config.toml
arch = "preact_resnet"
model = "image classifier"
dataset = "crops of objects in photos (Visual Genome)"
train_examples = 30875
image_size = 32
crop_scale_min = 0.7
horizontal_flip = true
translate = 0.06
targets = ["object"]
num_classes = 300
norm = "batchnorm"
hidden_act = "relu6"
channel_attention = "se"
depths = [3, 3, 3, 3]
kernel_size = 3
stem = "deep"
avg_pool_shortcut = true
widths = [64, 96, 144, 208]
loss = "cross_entropy"
init = "xavier_uniform"
residual_init = "none"
optimizer = "adam_atan2"
learning_rate = 0.0021
beta1 = 0.9
beta2 = 0.999
ema_decay = 0.995
max_steps = 18000
batch_size = 256
epochs = 149.2
lr_schedule = "constant"
warmup_steps = 1800
weight_decay = 0.1
Rows from block 5 of a small image classifier, named by matrix and row number. Rows with one number belong to one channel. Each number is 128 + 24 x the weight over its row's rms, rounded and kept within 0 to 255. All counts start at 0.
After each channel's rows are labels from the 100 images, of 14848, where the channel reaches its highest value: "colour at peak" is the nearest of a few named colours to the mean colour under the peak. Only what is clearly more common there than usual is listed. The data: crops of objects in photos (Visual Genome). In brackets: how many of the 100.
# convs0: first 3x3 conv (model.blocks.5.convs.0.weight, 96x96x3x3, each kernel summed), inputs 0-95
# convs1: second 3x3 conv (model.blocks.5.convs.1.weight, 96x96x3x3, transposed, each kernel summed), outputs 0-95

convs0.26 [117 149 123 132 148 119 121 104 176 124 138 109  84 178 138 171 112 110  89 182 116  86 102 126 139 151 142 109 104 151 126 114 100  95 136 158 118 132 146 138 150  65 146 144 129 147 109 154 145 135  72  91 166 121  97 125 114 114 139 126 150 128 142 102 144 187 112 114 166 164 114 147 113 126 126 104 125 121 143  99 117 128 145 114 109 148 140 145 117 107 165 128 137 133 173 138]
convs1.26 [116 128  98 148 156 132 140 143  92 110 114 122 159  82 174 114 151 149  84 149 144 108 135 130 132 143 167 135 146 161 133 100 115 140 117  98 132 133 135  90 131 111 127 101 142 158  84 137 140 136 164  94 144 123 112 139 106 113  99 157 115 122 110 107 142 102 174 160 136 132  94  99 125 148 108 120 111  88  78 102 144  83 117 130 105 121 152 167 117  74 143 140 135 155  82 119]
colour at peak: white (56); pink (27)

convs0.75 [ 94 115 134  93 147 108 104  98  85 121 109 130 101 140 112 158  89  90 106 125 107 114 104  95 117 124 133  88  80 130 109  97 132  96  86 128  95 100 100 116 178 116 100 139 103 127 107 134 109 141  88 127 104 135 138 150 116 125 104 107  90 141 133 125 116 127  89  84 103  86 103 109 129 155  96 128  99 165 128 108 121  96 115 124 102 140 127  88  85 121 111 107 131 120 134  94]
convs1.75 [119 144 102 100 136 120 174 162 132 111 152 142 118 127 132 114 170 128 146 156 129 119 110 191 199 136 177 130 110 173 148 118 144 128 143 106 157 104 161 152 136 127 111 119 151 112 140 149 156 117 146 153 143 126 103 130 110 150 141 128 128 104 143 123  77 156 181 137 185 111 143 104 148 149  96 153 138  86 160 146 110 165 144 118  97 114 126 128 122 131 141 144 122 113 115 110]
colour at peak: pink (34)

convs0.73 [126 122 111 128  89 105 106  97 114 121 101 131  92 121  89 104 119 105 137  64 115 125  93  89 118 113 135  70 122 149 115 143 141 108 111 143 142  69 148 133 145  99  99  90 121 135  82 125  98 119  99 132 140 126 140 139 105 103 110  86 154 132  58 120 111 142 138  85 110  78 120 111 136 119 117 129 121 112 119 130 123 115 134 103 122  93 128  93 130 142 118 100 169 148 119 122]
convs1.73 [123  97  84 108 136 138 133 159 108 152 142 129 124 156 149 113 110 136 125 115 132 107 111 160 134 150 102 114 114  82 120 135 136 132 176 152 167 133 143 146 152 141 127 124 142 112 135 143 150 133 104  92 154  99 107 112  88 144  83 149 121 107 156 141 130  84 125 113 110  86 142 125 160  74 177 122 153 120 174 129 102 129 107 139 149 176 130 145 141 140 103 146 118  60  95 143]
colour at peak: pink (25)

convs0.48 [ 90 155 147 130 132 116 101 169 118 147 103  86  81 112 129 132 126 122 136 133 104 132 106 112 111 139 133 140  93 120 107 121 124 129 127 155  83  95 148 139 168 104  54 143 143 122 134 187 148  94 139 111 120 105 127 101  75 122 121 136  89 121 102 118  76 101 138 165 119  95 138 161 122 137 157 153 149 120 102 130 113 132 115 100 163 120 124 110 131 107 134 124  92 141 123 170]
convs1.48 [101 134 117  98 141  99 181 114 108 111 159  89  90 139 163  96 132  90 127 158 151 147 105 129 154 128  85 120 126 151 152 126 122 103 112 131 127 117 129 118 173 124 145  52 103 127 111 107 127 130 112 109 169  85 128 133 151 135 148 158  99  99  90 134 156 138 152 131  79 165 110 161 129 120 115 105  89 122 127 157 126 132  96 137 113  95 114 111 139 128 128 103 143 131  95 107]
colour at peak: white (26)

convs0.24 [124 117 138 111 138  79 146 120 132 120 131 120 133 144  63 134 133 105 121  97 112 101 146 139 114 129 104  82 173 116 113 178 112 126 147 120 187  95  85 125 145 127 137 150 110 142 119 133 121  69 102 124  96 120 133 112 127 118 104 147 105 103 137 143 166 147 113 142 129  99 145 119 141 134  95 101 163 113 130  82  88 131 107 116  71 135  83 126 130 106 131 121 128  97  88 118]
convs1.24 [117  90 123 139 174 102 115 106 121 124 132 136 103 136 157 115 201  95 115 144 122 118 112 112  95 159 132 133 100 134 116 115 132 128 146 134 202  92 136 137 173 102 137 158 178 150 114 128 152 164 128  91 145 139  98 181 100 137 135 165 163 151 119 135 126 125 130 131  90 149 110 134 154 109 153 121 122 117 128 152 151 112 165 100 137 124 130 156 137 135 124 106 173 142 152 120]
colour at peak: pink (28)

convs0.8 [111 136 143 136 120 110  96 135 116 116 137 146 132 155 128  85 115  91 133  95 119 142 139 128 152 134 138 101 111  90 122 101 134 111 100 137 150  58  80 103  63 103  87 171 113 127 124 119 127 120 126 128 147 140 125 120 154 162  95 155  91 147 115 117 109  80 118 112  68 145 118 128 123  91 100 100  99 138 149  92 134 138 133 130 120 102 140 108 123 126  76 115  99 109 144 130]
convs1.8 [104  70 138 151 120 126 169 147 145 129 117  99 157 124 168 138 155 124 162 145 169 124 100 126 112 156 133  92 141 155 143 156 104 124 112 128 130 157 130 175 127 122 110 118 138 160 122 100 149 126 156 185  99 124 172 131 107 113 141 205 138 162 113 160 143 157 122 113 113 125 102  95 135 128 127 127 148 121 132 100 133 131 164 157  98 127 133 131 182 106 134 142 139 100 101 116]
colour at peak: black (39)

convs0.11 [126 142 103  92 147 134 143 105 143  97 134 143 111 100 123 135 114 119  95  96 120 143 168 158 110 127 132  97 145 104 131 115 125 125  93  98 165 115  87 104 132 120  80 117 146 128 148 138  78 121 114 138  67  87 121 131  86 147 133 143 105 151 143 135 126 115 124 123 136 114 150 105 113  90 117  95 117  93 114 123  97 146 152 110 133 140  72 114 118  84 125 115  64 115  79 125]
convs1.11 [109 138 105 129 124 129 117 160 142  98 106 153 111 160 107 127 118 116 136  91 114 145  96  87 115 118 160 160 135 155 117 123 144 138 106 131 147 149 110 135 163 120  86 151  97 157 170 141 101 139  92 160 131 151 143 112 169 174 102 160 150 148  54 146 120 164 108 155 155 128 111 121 161 123  96 136 144 124 151 136 108  97 159 161 102 109 110 129 171 123 105 132 102 139 145 144]
colour at peak: black (38)

convs0.10 [141 134 141  83 123 108 139 148  96 115 138 131 158  94  95 112 116 135 113  79 121 101 104 160 123  80 103  86 184 116 138  82 141 116 148 101  89 135 105 132 137 148 120 111 101 119  73 160 110 142 121 115  90 126 136 128 103  84 123 102 122 121 134  95  82  98 105 116  97 138 120 109 116 148 100 117 114 134 107 106 117 106 129 112 120 129  71  93 101 116 144 151 103 109 132 118]
convs1.10 [ 86  97 118 123 112 170 126 165 140 118 168 132 120 125  93 114 120 127 138 130 137 147  93 152 112 161 149 111 124 179 118 110 121 108 114 187 108 101 147 128  94 105 107 169 151 153 155 150 122 141 132  93 133 125  88  82  95 121 108 119  90 125 140 141  93 137 167 128 120 132  99 176 173 161 116 178 116 112 136 152 132 132 122 128 137 148 139 128 132 131 100 128 156 122 165 164]
colour at peak: grey (60)

convs0.68 [136 125 124 104 135 135 123 138 146 101 156 148 140  80 146  99 119 143 111  35 122 122 135 163 102  82 119 132 130 111 116 111 107 134 115  97 164 145  87 126 146 136 137 129 102 105 131 107 117 116 127 171 136 127 114 146 116 141 108 120 105 144  92 117 151  68 167 102 104 159 135  98 114  82 106 124 125 110  84 131 121  96 114 137 130 102 125 153 132 100 174  92 109 129 112 139]
convs1.68 [121 149 106 145 106 132 124 121  91 130  88 165 157 112 118 158 119 110 129 103 111 119 107 115 112 128 165 155  96 158 139 126 102 159 108 130 107 160 111 118 164 120 111 139 146 180 128 154 116 121 114 125  95 122 123 122 106 150 110 124 105 173 122 102 124 157  73 143 157 121 115 115 148 153  73 165 139 106 118 114 113 144 142 164 120 126 139 135 205 126 107 126 171 132 121 185]
colour at peak: black (58)

convs0.27 [130 112 137 140 107  99 129  97  76 116 109 128 123 147  94 127 142 105  92 103 130 103 139 101 146 136 105  96  77 131 130 139  90 111  35 130 121 131 110 133 151 104 131  87 130 116 138 111 136 131  47 133 121  79 117 100 114 127 136 124 133 132 113 105 108 155 100 130 130  99  92 140 113 101 104 107 103 104 121 118 113 112 145 147 122 116 101 134 101 123 103 131 142  82 113 149]
convs1.27 [120 117 128 132 156 150 154 151 122 106  87 127 146 122 140 106 105 121 115 124  73  97 146 164 159 134 133 144 142  78 125 170 109 135 102 120 143 108  81 138  99 168 124 140 122 168  94 124 126 141 132 121 119 159 146 163 126 165 113 157 141 133 156 115 100 143 144 149 103 133 149  94 105 134 111 114 120 143 198 109  99 130 146 119 114 122 127 133  67 120 141 129  56 121 141 132]
colour at peak: brown (63)

convs0.23 [100 137 151 134 126 143  86 137  95 125 154 114 103 156 167 141 140 117 125 131  93 163 124 140 128  92 124 150 120 116 151 113 146 116 124 100 111 144  99 120 149 125 102 102 108 134 159 129 133 130  94  98 109 100 141 117 123 175 141 126  65 154 163  90 118 125 128 138 147 114  79 143 120 132 142 128 162 129 116  72 123 118 152 143 101 120 182 146  89  71  89 131 130 158  94 155]
convs1.23 [129 117 109 108 100 168 135 149 123 108 109 119  92 117 104 129 165 125 166 140  98 119 116  70  85 147 141 118 148 158 144  89  94 125 111 124 111 142 130  96 127 156 126 137 120 162  86 139 100 125 140 144 143  63 129 134 193 135 107 159 109 142 141 149 138 113 159 148 117 115 150 115 100  98  86 136  60 139 123 133 109 127 151 165  96 128 121 116 150 145 152 134 130 132 136 141]
colour at peak: black (60)

convs0.9 [127 115 117 163 143 150 120 132  86 118  96 125 110 125 131  81 116 122 159 101 141 120  90 110 153 125 107 103  75 157 117 141 119 110 154 121  84 142 111 116 152 141 128 130 118 125 124 104 145 149  62 137  86  87  79 106  91 116 117 129 124 141 109 132 143 143  86 153 117 148 124  93 104 113 143 115 112  98 166 139 166 142 110 100 105 102  62 120 130 109 141 133 145  96 143 114]
convs1.9 [139 101 104 194 114 138 142 134 124 108 101 126 148 111 168 141 150 128 142 139  82 125 137 156 107 126 153 163 128 118 157 142  89 134 120  94 105 129 143  87  95 118 135 106  83 161 121 123 142 100 184 137 157 137 108 123 129 136 115 176 143 144 150 118 158 153 106 144 155 171 129 114  55 128 144 120 119 107 135  98 119 105 132 143 103 135 131 131 147 123 150 130 105  69 114 117]
colour at peak: brown (68)

convs0.49 [146 104 166 130 118 108 115 132  79 117 109 119 132  93 105 124 140 121 151 127 110 108 152 119 129  99 117 102 118 145 115  74  95 101 166 137  92 119 152 108 133 141 118 150 134  98 103 112 111 119 112 135 114 134 135 135  80 167 120 113 174 126 126 143 107 140 141  88  99 134 175 140 113 104 100  85  85  76 124 130 125 193 116 127 150  90 111 137  93 151 111 160 152 124 104 126]
convs1.49 [107 123  66  91 166 143 123 111 153 124  99 135 108 125 110 102  83 133 129 137 112 123 106 146 133  85 127 148 149 105 103 110 116 147 143 143 108 117 127 122 158 112 109 131  62 117 121  70  99 128 118 162 155 105 136  64 128 168 136 131  81 116 133 114 113 146 154 109 141 155 126 120 148 140 106 160 130 149 134 120 141  83 138 140  70 146 144 126 131 125 113 129 108  83 134 106]
colour at peak: brown (72)

convs0.52 [139 142 155 122  74 125 130 135 114 111 116 132 133 119 114  99 148 122 117 107 153 135 134 166 106 107 107  73  94 152 138 115 122 108  99 139  96 127 134 116  82 136 118 136 122  92 111 125 102 117 129 174  64 125 137 146 137 123 128 151 146 108 107  86 126 132 117  76 127 162 134 141 104 122  63 168 140 102  85 138 116 133 138 104 106 106  78 135 158 104 102  87 139 118 122 108]
convs1.52 [ 62  89 138 132 165 155 130 103 104 156 104 128 143 146 124 141 103 115 107 132 134 103 117 114 133 120 101 146 135  81 143 125  85 118 117 119 115 142  51 117 125 108 121 135 127 161 132 104 102 162 142 116 111 114 123  75 108 184 100 147 129 143 118 133 118 110 128 116 129  92 127 121 160 128 115 127 108 141 145 117 121 133  95 127 105 173 140 144 165 151  97 113 148  59 128 106]
colour at peak: black (56)

convs0.37 [125 118  84  94 116 133 142 117 133 132  87 134 111 108 108 125 106 118 133 124 123 101 109 103 142 127 129 138 150 110 140 137 131  90 128 137 129 122 161 141 141 137  76 127  95 110 133 142 146  98  86  94 138 149 145 101 101 120 109  90 114  75 128 112  55 103 136 113 139  76 106 109 106 135 102 127 117  77 129 153 103 111  85  84 132 115 129 117 140 105 146  80  83 111 102 147]
convs1.37 [127 123 119 170 181 120 112 136 147 144 104 133  68 153 129 154 124 145 107 132 192 128 124 119 113 157 147  97 150 170 130 101 127 152 145 102 119 107 145  89 160 115 116 130 123 124 105 132 110 158 159 140 136 148  81 110 181 150 168 135 117 121  95 161 164 116 139 100 136 114 163 103  90 132 172 108 112 136 124 122 125 128 137 129 122 134 129 145 127 116 129 183 144 171 160 110]
colour at peak: black (43)

convs0.28 [114 126 112  52 130 105 115  92 123 121 174 150 133 155 111 144  82 131 124 122 137 131 121 118 117 126 126 122 103 128 123 109 150 111 138 116 108 150 166  98 117 134  82 125 122 131 137 142 134 143 130 135  85  63 141 136  90 112 145 166 100 115 154 130  96 140 122 157  95 159 157 121 107 159 122 128 109 125 113  89 103  89 148 121 124 155  67 142 136 122 102  97 155  94 107  96]
convs1.28 [143 178 164 109 104 143 116 128 107 154  99 128 132 106  81  53 124 114 149 142 116 118  80 108 176 101 118 160 103 152 141 100 114 117 115 118 109 120 143 151 140 110 140  92 105 137  92 113 103 109 120 123 107 108  87 112  98 158 112 145 134 105  84 142 107 145 150 149 108 127 132 127 142 192 148 170 135 142 125 155 134 137  86 144 131 138 139 101 140  93 123 104 128 122 124 116]
colour at peak: white (30)

convs0.69 [128 132 114 134 124 105 131 134 125 103  96 104  78 144 129  95 112 109 126  89 149 126 126 154 129 137 101  88 143 136 157 153 117 127 118 102  56  99  99 115 144 104 116 126 136  90 145 123 104  96 156  97 137 127 155 116  88 118 139 161 143 166 133  90  73  83 117 132 101 129  82 121 137 135 128 154 132 141  90 116 138  91 118  94  82 130 110 115 162  97 151 137 111 133 154 118]
convs1.69 [ 98 165 155 135 100 165 114 115 140 148  64 114 135  98 127 112  93 144 120 138 112 165  98  96 155 106 163 136  57 108  90 109 129 108 136 156 163 115 122 152 154 114 124 127 119 148 116 121 138  93 109  99 153 145 110 120 167 130 134 115 151 124 125 161 141 110 125 146  71 114 158 141 172 125 155 113  93 125 138 116 151 153  89 134 131 112  95  87 131 111 126 133 103 124 109 126]
colour at peak: pink (29)

convs0.17 [155 142 131 124 145 104 151 132  98 136 132 125  88 145 129 153 106 109 146 161 139 124 139 125 127 151 150 161 125 126 138 115 130 146 165 113  86  97 132 113 155 142  91 119 108 122 121 116 157  84 117 135  41 134 155  79 100 115 156  87 133 125 178 157 124 114 124  75 143 138 121 103 108 145 154 128 157 111 122 109 108 118 115 119 126 130  92 139 136 143 127  72 163 109  90 103]
convs1.17 [147 123 131 113 104 151 134 104 120 116 126 143 137 110 129  81  94 132 149 135 109 135 103 127 145 114 136 140 129 156 122 126 144 138  89 112 137 121 121 110 138 111 101  30 119 125 110 109  56 105 146 130 112 114 157 138 151 166 122 166 149 126  88  99  97 123 162 152  78 124 109 105 155 129  90 165  92 156 162 132 103 123 127 113 164 109 141 109 109 118 132 147 112 137 146 148]
colour at peak: black (62)

convs0.74 [107 138 127 115 119  88 119 119 139 112  93 149 115  99  95  99  90 140 124 128 130 131 116 100 125 127  94 133  97  94 117 116 109  74 124 115 108 121  93 122 106 143  64 142  90 111 150 116 151 134  83 130  97 111  84 125 136 135 110 129  82 132 130 113  91  95  81  79  86 166 117 103 105 144 101 101 146 139 103 103 122 120 133 117 129 121 135 137 138 104  72 122 104 132 104 112]
convs1.74 [ 90 123 147 133 103 143 146 125 108 135 116 159 151 137  98 144 172 114 115 154 148 107 121 114 144 113 156 108 145 189 136 122 102 131 110 170 103 162 123 120 132 132 166 118 157 151  68 113 111 153 123 136 118 124 140 124  77 157 142 165 175 121 118 150 115 155 155 153 140 101 106 121 103 159 127 165 117 114 119 130 155 120 163 114  87 139 137 137 158 112 190 119 157  94 141 118]
colour at peak: black (47)

convs0.78 [113 101 133 118 118 108 128 106  87 120  76 119 104 131 106  70 122 113 129  83 135  85 111  90 139 113 115 117  94 140 113 111 116  96 170 124  98 108  73 103 132 129 120 129  97  99 146  98 122 124 128 121 123 116  84 101  95 129 123 148 122 116 141 112  96  92  77  85  78 119 104  84  87 122 117 118 118 114 157 116 114 134  99 127  99 134 122 120  87 126 101 141 130 136 125 137]
convs1.78 [109 129 120 171 122 134 128 182 130 119 124 158 139 128 153 135 132 136 129 139 129 100 141 119 138 149 156  77 184 125 144 160  82  94  88 120 116 178 126 138  70 130 115 145 132 160 129  95 152 135 121 142  82 122 122 159 104 155 136 156 141 141 122 124 139 143 151 172 150 137  93  96  99 145 138 116 157 128 147 106 153 112 148 116 101 133 152 169 114  98 170  95  94 118 124 121]
colour at peak: brown (63)

convs0.89 [113 117 121 118 137 161 109 102 131 128 132 107  62 129 149 130 138 134 124 124 120  93 114  96 104 120 121 124 109 137 138 120 103 143 100 101 133 121 139 115  88 147 132 116  98 129 117 141 120  99  87 114 147 128 147 143 110  79 129  81 119 118 139 116 125 106 154 118  95 107  93 127  96 114 108 111  86  65 117 104 121 137 139  50  98  86 104  96 105 162 103  90 136  96 149 124]
convs1.89 [110 110 121  89 170 145 118 130 134 162  95 102 184 125 112 134 114 106 136 152 148 165 150 129 121 131 144 119 114 114 123 139  96 116 181 136 121 124 101 124 128 120 140 156 112 147 137 105 143 153 175 148 133 112 116  68 164 168 131 154 147  87 134 123 125 112  95  67  79 102 140 105 141 144 120 104 121 165 181 130 147  99 126 134 131 160 119 143 111 130  77 130 117 125 128 113]
colour at peak: pink (28)

convs0.59 [121 120 117 149 149 106 128 133 103 138 112 135 137 126 121  89 157 101 144 127  78  92 121 110 125 142 121 104  38 117 123 136 116 116  98  98 138 130  99 149 149  92 114 120  93 128 126 102 169 116  93  60  62 141 120 147 107 134 104 120 115 120 123 110  94 116 116  78 147  86 134 124 113 111 130  82 123 123 102 121 120 128 129 146 111 120 149 120 107 119 133  99 130 104 136  92]
convs1.59 [143 111 116 111  92 142 161 133  93 118 143 149 140 135 109 123 154 111 179 139 100  97 149 154 177 120 116 160 100 154 119  93  94 119 168 123 150 118 145 124 138 136 138 116 146 162  80 142 127 133 134 117 149 155 120 141 120 136 118 143  74  90 140  91  83 132 166 203 132 114 138 125  96 127 135 130 101 149 143 157 105 146 128 131 118  96 122 100 100 116 136 155 133  89  91 131]
colour at peak: brown (62)

convs0.12 [132 105 105 145 118 126 139 116 133  97 101 119  32 120 151 113 117 134 124  75 131 146 113 132 135 132 113 105 138 115 134 155 135  79 123 109 117 104  93 117  95 105  98 150  92 112 115 112 144 114 105 116 132 129 123 139 116 130  95 110 111 112 101 104  93  93 145 122 132 119 149 125 123 104 111 122 132 102  99 150  99 134 127  48 132 103  61 114 153 139 150 139  92 127 113 122]
convs1.12 [ 94 119 133 131 143 100 117 117 102 115 174 113 112 165 101 159 109 121 155 143 113 155 161 102 131 110  92 143 132 111  79 153  86 113 113 160  81 154 148 124 135 127 130 118 151 141 153 110  95 163 154 125 149 140 125 121 155 161 146 201 169 190 119 121 128 109 105 121 114 119 155 150 158 169 111 109 128 165 130 111 103 128 124 134 100 145 116 108 153 131 114 133 137 129 141 163]
colour at peak: pink (32)