Weights of a small image classifier.
Model: 4.17M parameters, 32-pixel images, arch preact_resnet, depths [3, 3, 3, 3], widths [64, 96, 144, 208].
Data: trained on crops of objects in photos (Visual Genome), 30875 training examples.
Rows from block 3, named by matrix and row number. Rows with one number belong to one channel. Each number is 128 + 24 x the weight over its row's rms, rounded and kept within 0 to 255. All counts start at 0. After the name is the row's rms in percent of the matrix's.
# convs0: first 3x3 conv, stride 2 (model.blocks.3.convs.0.weight, 96x64x3x3), inputs 48-63, a 3x3 kernel for each
# convs1: second 3x3 conv (model.blocks.3.convs.1.weight, 96x96x3x3, transposed), outputs 48-63, a 3x3 kernel for each
convs0.0 106 [109 122 130 139 139 141 146 129 141 111  87 110  93  87  81 115 107 103  90  66  87 113  87  99 134 124 123 125 130 141 130 138 124 149 154 136 112  88 112 119 111 132 141 129 112 123 155 157 115 140 145  75 109 117 113 115 131 118 116 133 130 122 140 120 112 103 110  93  79 109 121 109 132 143 133 146 155 156 122 128 132 104  68  97 106  88 117 154 141 167 149 136 130 139 128 124 124 134 140 122 122 138 139 148 160 142 147 148  75  94  94  98 120 120  96 114 118 125 123 134 129 124 130 126 128 125 110 112 131 108 112 127 118 119 137 113 114 119 117 124 130 104 117 118]
convs1.0 102 [ 85  47  64 107 112 104 129 133 136 142 117 103 156 118 109 137 137 142 120 114 120 126 140 135 142 144 136 139 125 135 151 158 151 146 147 147 148 165 151 134 143 140 134 133 121 161 133 107 163 135 121 158 113 112 103 124 122 112 134 115 109 125 119 121 146 133 121 146 136 105 132 115 129 157 155 132 137 137 124 148 150 140 162 158 155 186 178 123 152 171 164 140 152 173 131 130 148 105 122 151 146 149 145 128 125 116  95  87  99 107  99 110 130 111 112 131 142  93 105 134  80 139 174 123 151 133  90  81  96  71  76  91  53  67  82 146 165 148 113 121 117  90  99  99]
convs0.1 104 [149 128 100 133 112  95 136  99 125 143 131 140 117 129 131 111 108 131 119 121 136 117 108 131 126 118 141 149 121 121 142 136 142 113 126 136 102  56  47  24  12  62 103  82  99 105 112 124 109 118 130 115 115 115 127 105 100 128 125 119 115 118 118 132 127 120 102 107 113 125 140 138 125 147 150 109 128 141 124 156 159 125 106  97 136 136 155 110 111 110 155 132 124 153 140 130 145 130 139 122 113 110 138 142 148 140 129 125 120 120 121 136 129 129 131 130 131 129 133 123 144 143 131 133 131 119 135 132 125 142 143 134 142 141 135 128 133 132 119 131 131 120 130 137]
convs1.1 098 [ 98  59  62 120 136 150 140 135 156 113  97 106 137 102 137 132 123 121 141 114 112 131 107 117 128  95 122 120 117  97 141 133 116  96  94  77 128 170 172 159 188 200 159 188 164 172 153 141 182 160 129 137 112 103 121 119 103 113 108 109 115 116 129 163 159 130 171 182 168 137 161 150  83  96  75 105 127  90 115 155 122  99 103 102 116 122 121 118 103  79 121 129 102  96  75 107  71 107 126 106 102  96 101 110  98 125 135 142  99 122 105 144 162 126 135 156 143 137 131 102 136 132 140  96 115 132 122 114  90 121 133 121 101 109 118 161 165 128  99 127 103 119 126 116]
convs0.2 103 [124 120 103 127 109 106 118 122 135 117 123 150 117 145 150 103 126 134 110 130 126 118 134 121 128 136 134 135 148 145 136 140 140 125 129 128  91  70 116  74  54 123  95  66 119 129 147 138 132 141 124 130 150 123  81 114 167  75 122 171  89 130 185 105 107 144 122 115 128 135 133 141 149 126 147 148 150 155 120 124 161  88 131 145  70 115 151  94 126 162 110 116 167 121  83 133 134  79 152  97 138 158 112 141 157 113 114 147 143 146 137 122 125 112 158 159 154 106 104  95 118 121 111 117 117 104 108 114 105 105 112 105 108 111 102  93 141 142 100 142 171 103 157 189]
convs1.2 099 [113 141 101 116 126 149 100  86 133 152 123 164 134 129 134 143 110 119 160 165 149 130 138 129 122 125 122 148 150 140 142 123 131 136 125 140 134 170 160 153 183 179 158 173 157 114  82 121 134 129 139 145 110 117 168 186 151 175 181 157 168 168 154 125 147 106 124 150 113 137 158 149 133 153 141 134 157 159 146 167 179 149  79 143 147  82 133 124  91 114 149 121 157 108  92 145 117  93 159 146 158 156 138 128 139 139 151 142 111 132 114 136 178 171 143 177 205 178 143 126 162  82  96 141 102 111 109 118 100 117 134 130 108 115 109 106 143 122  92 173 127 132 171 153]
convs0.3 095 [136 159 115 155 138 148 147 133 127  93  96 164 141 117 115 147 150 111  92  99 100 127 134 129 129 139 140 156 167 168 140 161 158 123  99 132 132 145 133 124 125 133 117 120 126 143 142 151 121 124 133 131 113 118  95 138 143 131 160 148 132 146 117 139 155 144 154 158 162 115 112 113 111 112 129 147 108 121 155 160 145 152 146 133 173 181 168 160 181 169 120 140 131 116 139 130 104 118 117 131 125 109 128 137 107 130 135 127 134 144 123 154 175 167 148 173 165  94 102  94  99 102  98  78  81  84  75  70  64 102 108  93 116 119 109 137 125 116 126 146 159 104 137 161]
convs1.3 098 [152 161 176 115 109 129 118 109 106 119 134 121 133 135 124 130 120 101 114 128 114 118 119 121 117 115 122 124 113 112 120 106 127 149 125 126 139 148 140 150 161 156 143 165 157  80  98 108  84 110 139  73 138 147  83 101  90 135 138 149 154 167 163 109 100 113 116 115 130 114 121 134  89 106 138 101 128 149 125 101 112  99  96 102  96  96 111  89  91 124 111 123 118 144 130 126 131 117 138 150 142 144 129 135 141 124 141 150 119 129 124 112 105 109 125 116 116 159 148 101 152 138 123 123 127 140 124 132 121 141 141 137 112 133 119 118 110 113 145 138 129 118 102 125]
convs0.4 102 [109 116 137 152 119 123 115 102 116 159 139  77  97 130  91  98 131 121 115 100  86 102  76  74 112  92 103 119 144 107 110 122 129 123 132 102 134 127 123 125 146 132 141 145  82 139 163 136 141 149 150 103 122 140 155  97  49 125  94  80  98  95 125 127 122 132 111 126 128 137 136 146 143 138 105 131 142 115 150 167 123 121 119 101 100  77  78 125 106 124 124 138 142 129 124 116 127 130 143 121 121 136 116 147 165  98 170 188 123 134 140 141 152 150 134 132 148 127 132 125 126 130 120 131 141 132 131 121 116 126 120 120 134 128 134 143 112 135 137 109 135 115 103 138]
convs1.4 103 [126 122 124 120 107 120 113  97 137 146 122 149 120  97 131 100 133  96 115 138 127 114 149 136 105 133 121 141 147 162 129 154 161 101 149 133 129 122 114 132 110 101 131 111 129 129 142 165 167 140 154 138 138 124 111 140 144 127 130 136 116 103 106 127 152 165 111 139 152 138 157 153 174 177 191 156 166 147 179 155 153 118 138 135 149 144 154 127 151 170 131 118 103 142 131 132 139 134 124 115 112 101 139 114 124 106  99 105 100 114  97 115 125 130 162 122 141  77 115 131  96 145 100 150 120 131 137 147 163 104 136 123  78 110 109 137 141 137 114 134 142 104 119 126]