{
  "model": "image classifier",
  "train_examples": 30875,
  "translate": 0.06,
  "stem": "deep",
  "steps": 18000
}
Rows from block 3 of a small image classifier, named by matrix and row number. Rows with one number belong to one channel. Each number is 128 + 32 x the weight over its row's rms, rounded and kept within 0 to 255. All counts start at 0. Numbers have three digits each.
After each channel's rows are labels from the 100 images, of 14848, where the channel reaches its highest value: "patch colour" is the nearest of a few named colours to the mean colour under the peak. Only what is clearly more common there than usual is listed. The data: crops of objects in photos (Visual Genome). In brackets: how many of the 100.
# convs0: first 3x3 conv, stride 2 (model.blocks.3.convs.0.weight, 96x64x3x3, each kernel summed), inputs 0-63
# convs1: second 3x3 conv (model.blocks.3.convs.1.weight, 96x96x3x3, transposed, each kernel summed), outputs 0-47

convs0.46:126074153131095147137152129148151129091109084124039106144094084108097194099080130105100165121103076126141122141136151139122075146099164092112076108138089098101170121182091118062097134144130080
convs1.46:123157098149092149124140133183131159025181108139101159138180160098143175106125156113192142152142096108150133133099125151073191097150149075124183
patch colour: pink (44)

convs0.90:068141121196122116095116123143086143155126137165101184125125062099107193177113096116161128079148107127114132124091111086125109194134143088102110163070117109079144137201106171151103110156111116
convs1.90:109119113192090120148086095160046101090145100134090106135149095149135138162133093135200142140167070098145157099094145128118104150130121124137161
patch colour: pink (32)

convs0.5:139108102112151134123084100134153121067127113148106122113156105159085120131181179126103183217112089099110132087171106089128144133127147204136086073178088120092120110135125122176110165077116091
convs1.5:119108132116152162125079188108081090129159154155155137084102083141112165106135141121095114132104137147093092148118020120135139163152138124109133
patch colour: pink (36)

convs0.27:068148144116139082160127074125086129139182156159087098078156170116137083110180144173070175140163133142112047096101153087114123114089168164135115093132120186155096104123142139168138106148130137
convs1.27:134118084158188135117146113109102112128130146222152121090127153142145112117127125158073098118106135151178097105129079093166154191155113156150146
patch colour: pink (29)

convs0.44:143087196075117062136129162123107103090084161139108115096133160170161087114180134138108180179094095069127160109092139099109137115079119081173149125114123130156099109084106088094152145079108151
convs1.44:109086120118141060122148235121162133105162124165136099135098128128147184091151126054130117122131129145036151080132068109135125123148115134118113
patch colour: pink (30)

convs0.48:126085069154094162102098161138157149125088110130156132135123085122072123129075121127092076137076149073092125107107135120154143118168129172118080112131088160117147140150095125132106177090020084
convs1.48:127152128138116092132137190099194107090171128107146117087097142160153184135136113024148129119143124140015167081138085151122102083104158116116107
patch colour: brown (60)

convs0.83:150110107132124231136106173116173134123093115098143139149171112177046107134183125108085162127128109135145159118147115088131138065134163162109135115206131099107117181081159134134134126074137125
convs1.83:147131117124100167119092222041113100157098050121143133113140112190148148113114129031122138125106110123021120133148119114141072088130147120110130
patch colour: brown (60)

convs0.73:122088169095075079136137102101100127164093099104123165132197107173163140150112134091066115108084158138165117091097144099128134140079140156091127137090158096130100070130121133193094094079089176
convs1.73:102120129128064088100105120152137057154080090116126086126167058163130147121139100150102142141165103120059127122130119148075084160045092106102112
patch colour: brown (62)

convs0.8:164088096064109069189102121132150076134080081120111117106154064109134109117118126092138110151095093078105137121102136109104095101123141151156140163090146075133169106144149079095096174052143103
convs1.8:074122114119123123118134133124138115159107054120084120128165116086099107158140135156088137127193135147105120137099160123100139128140118173104174
patch colour: orange (35)

convs0.74:078083142198116097127112100145083166110137143139189169058110140141115113144107132109085165139093116183169106063127158117128107123121145108113118097117136098118113098069123126161135085037084131
convs1.74:141081165153135114109150064120139107133090139205069113105101121171101163154106101184098141072141110131076105127155109112138091130116103155104118
patch colour: brown (62)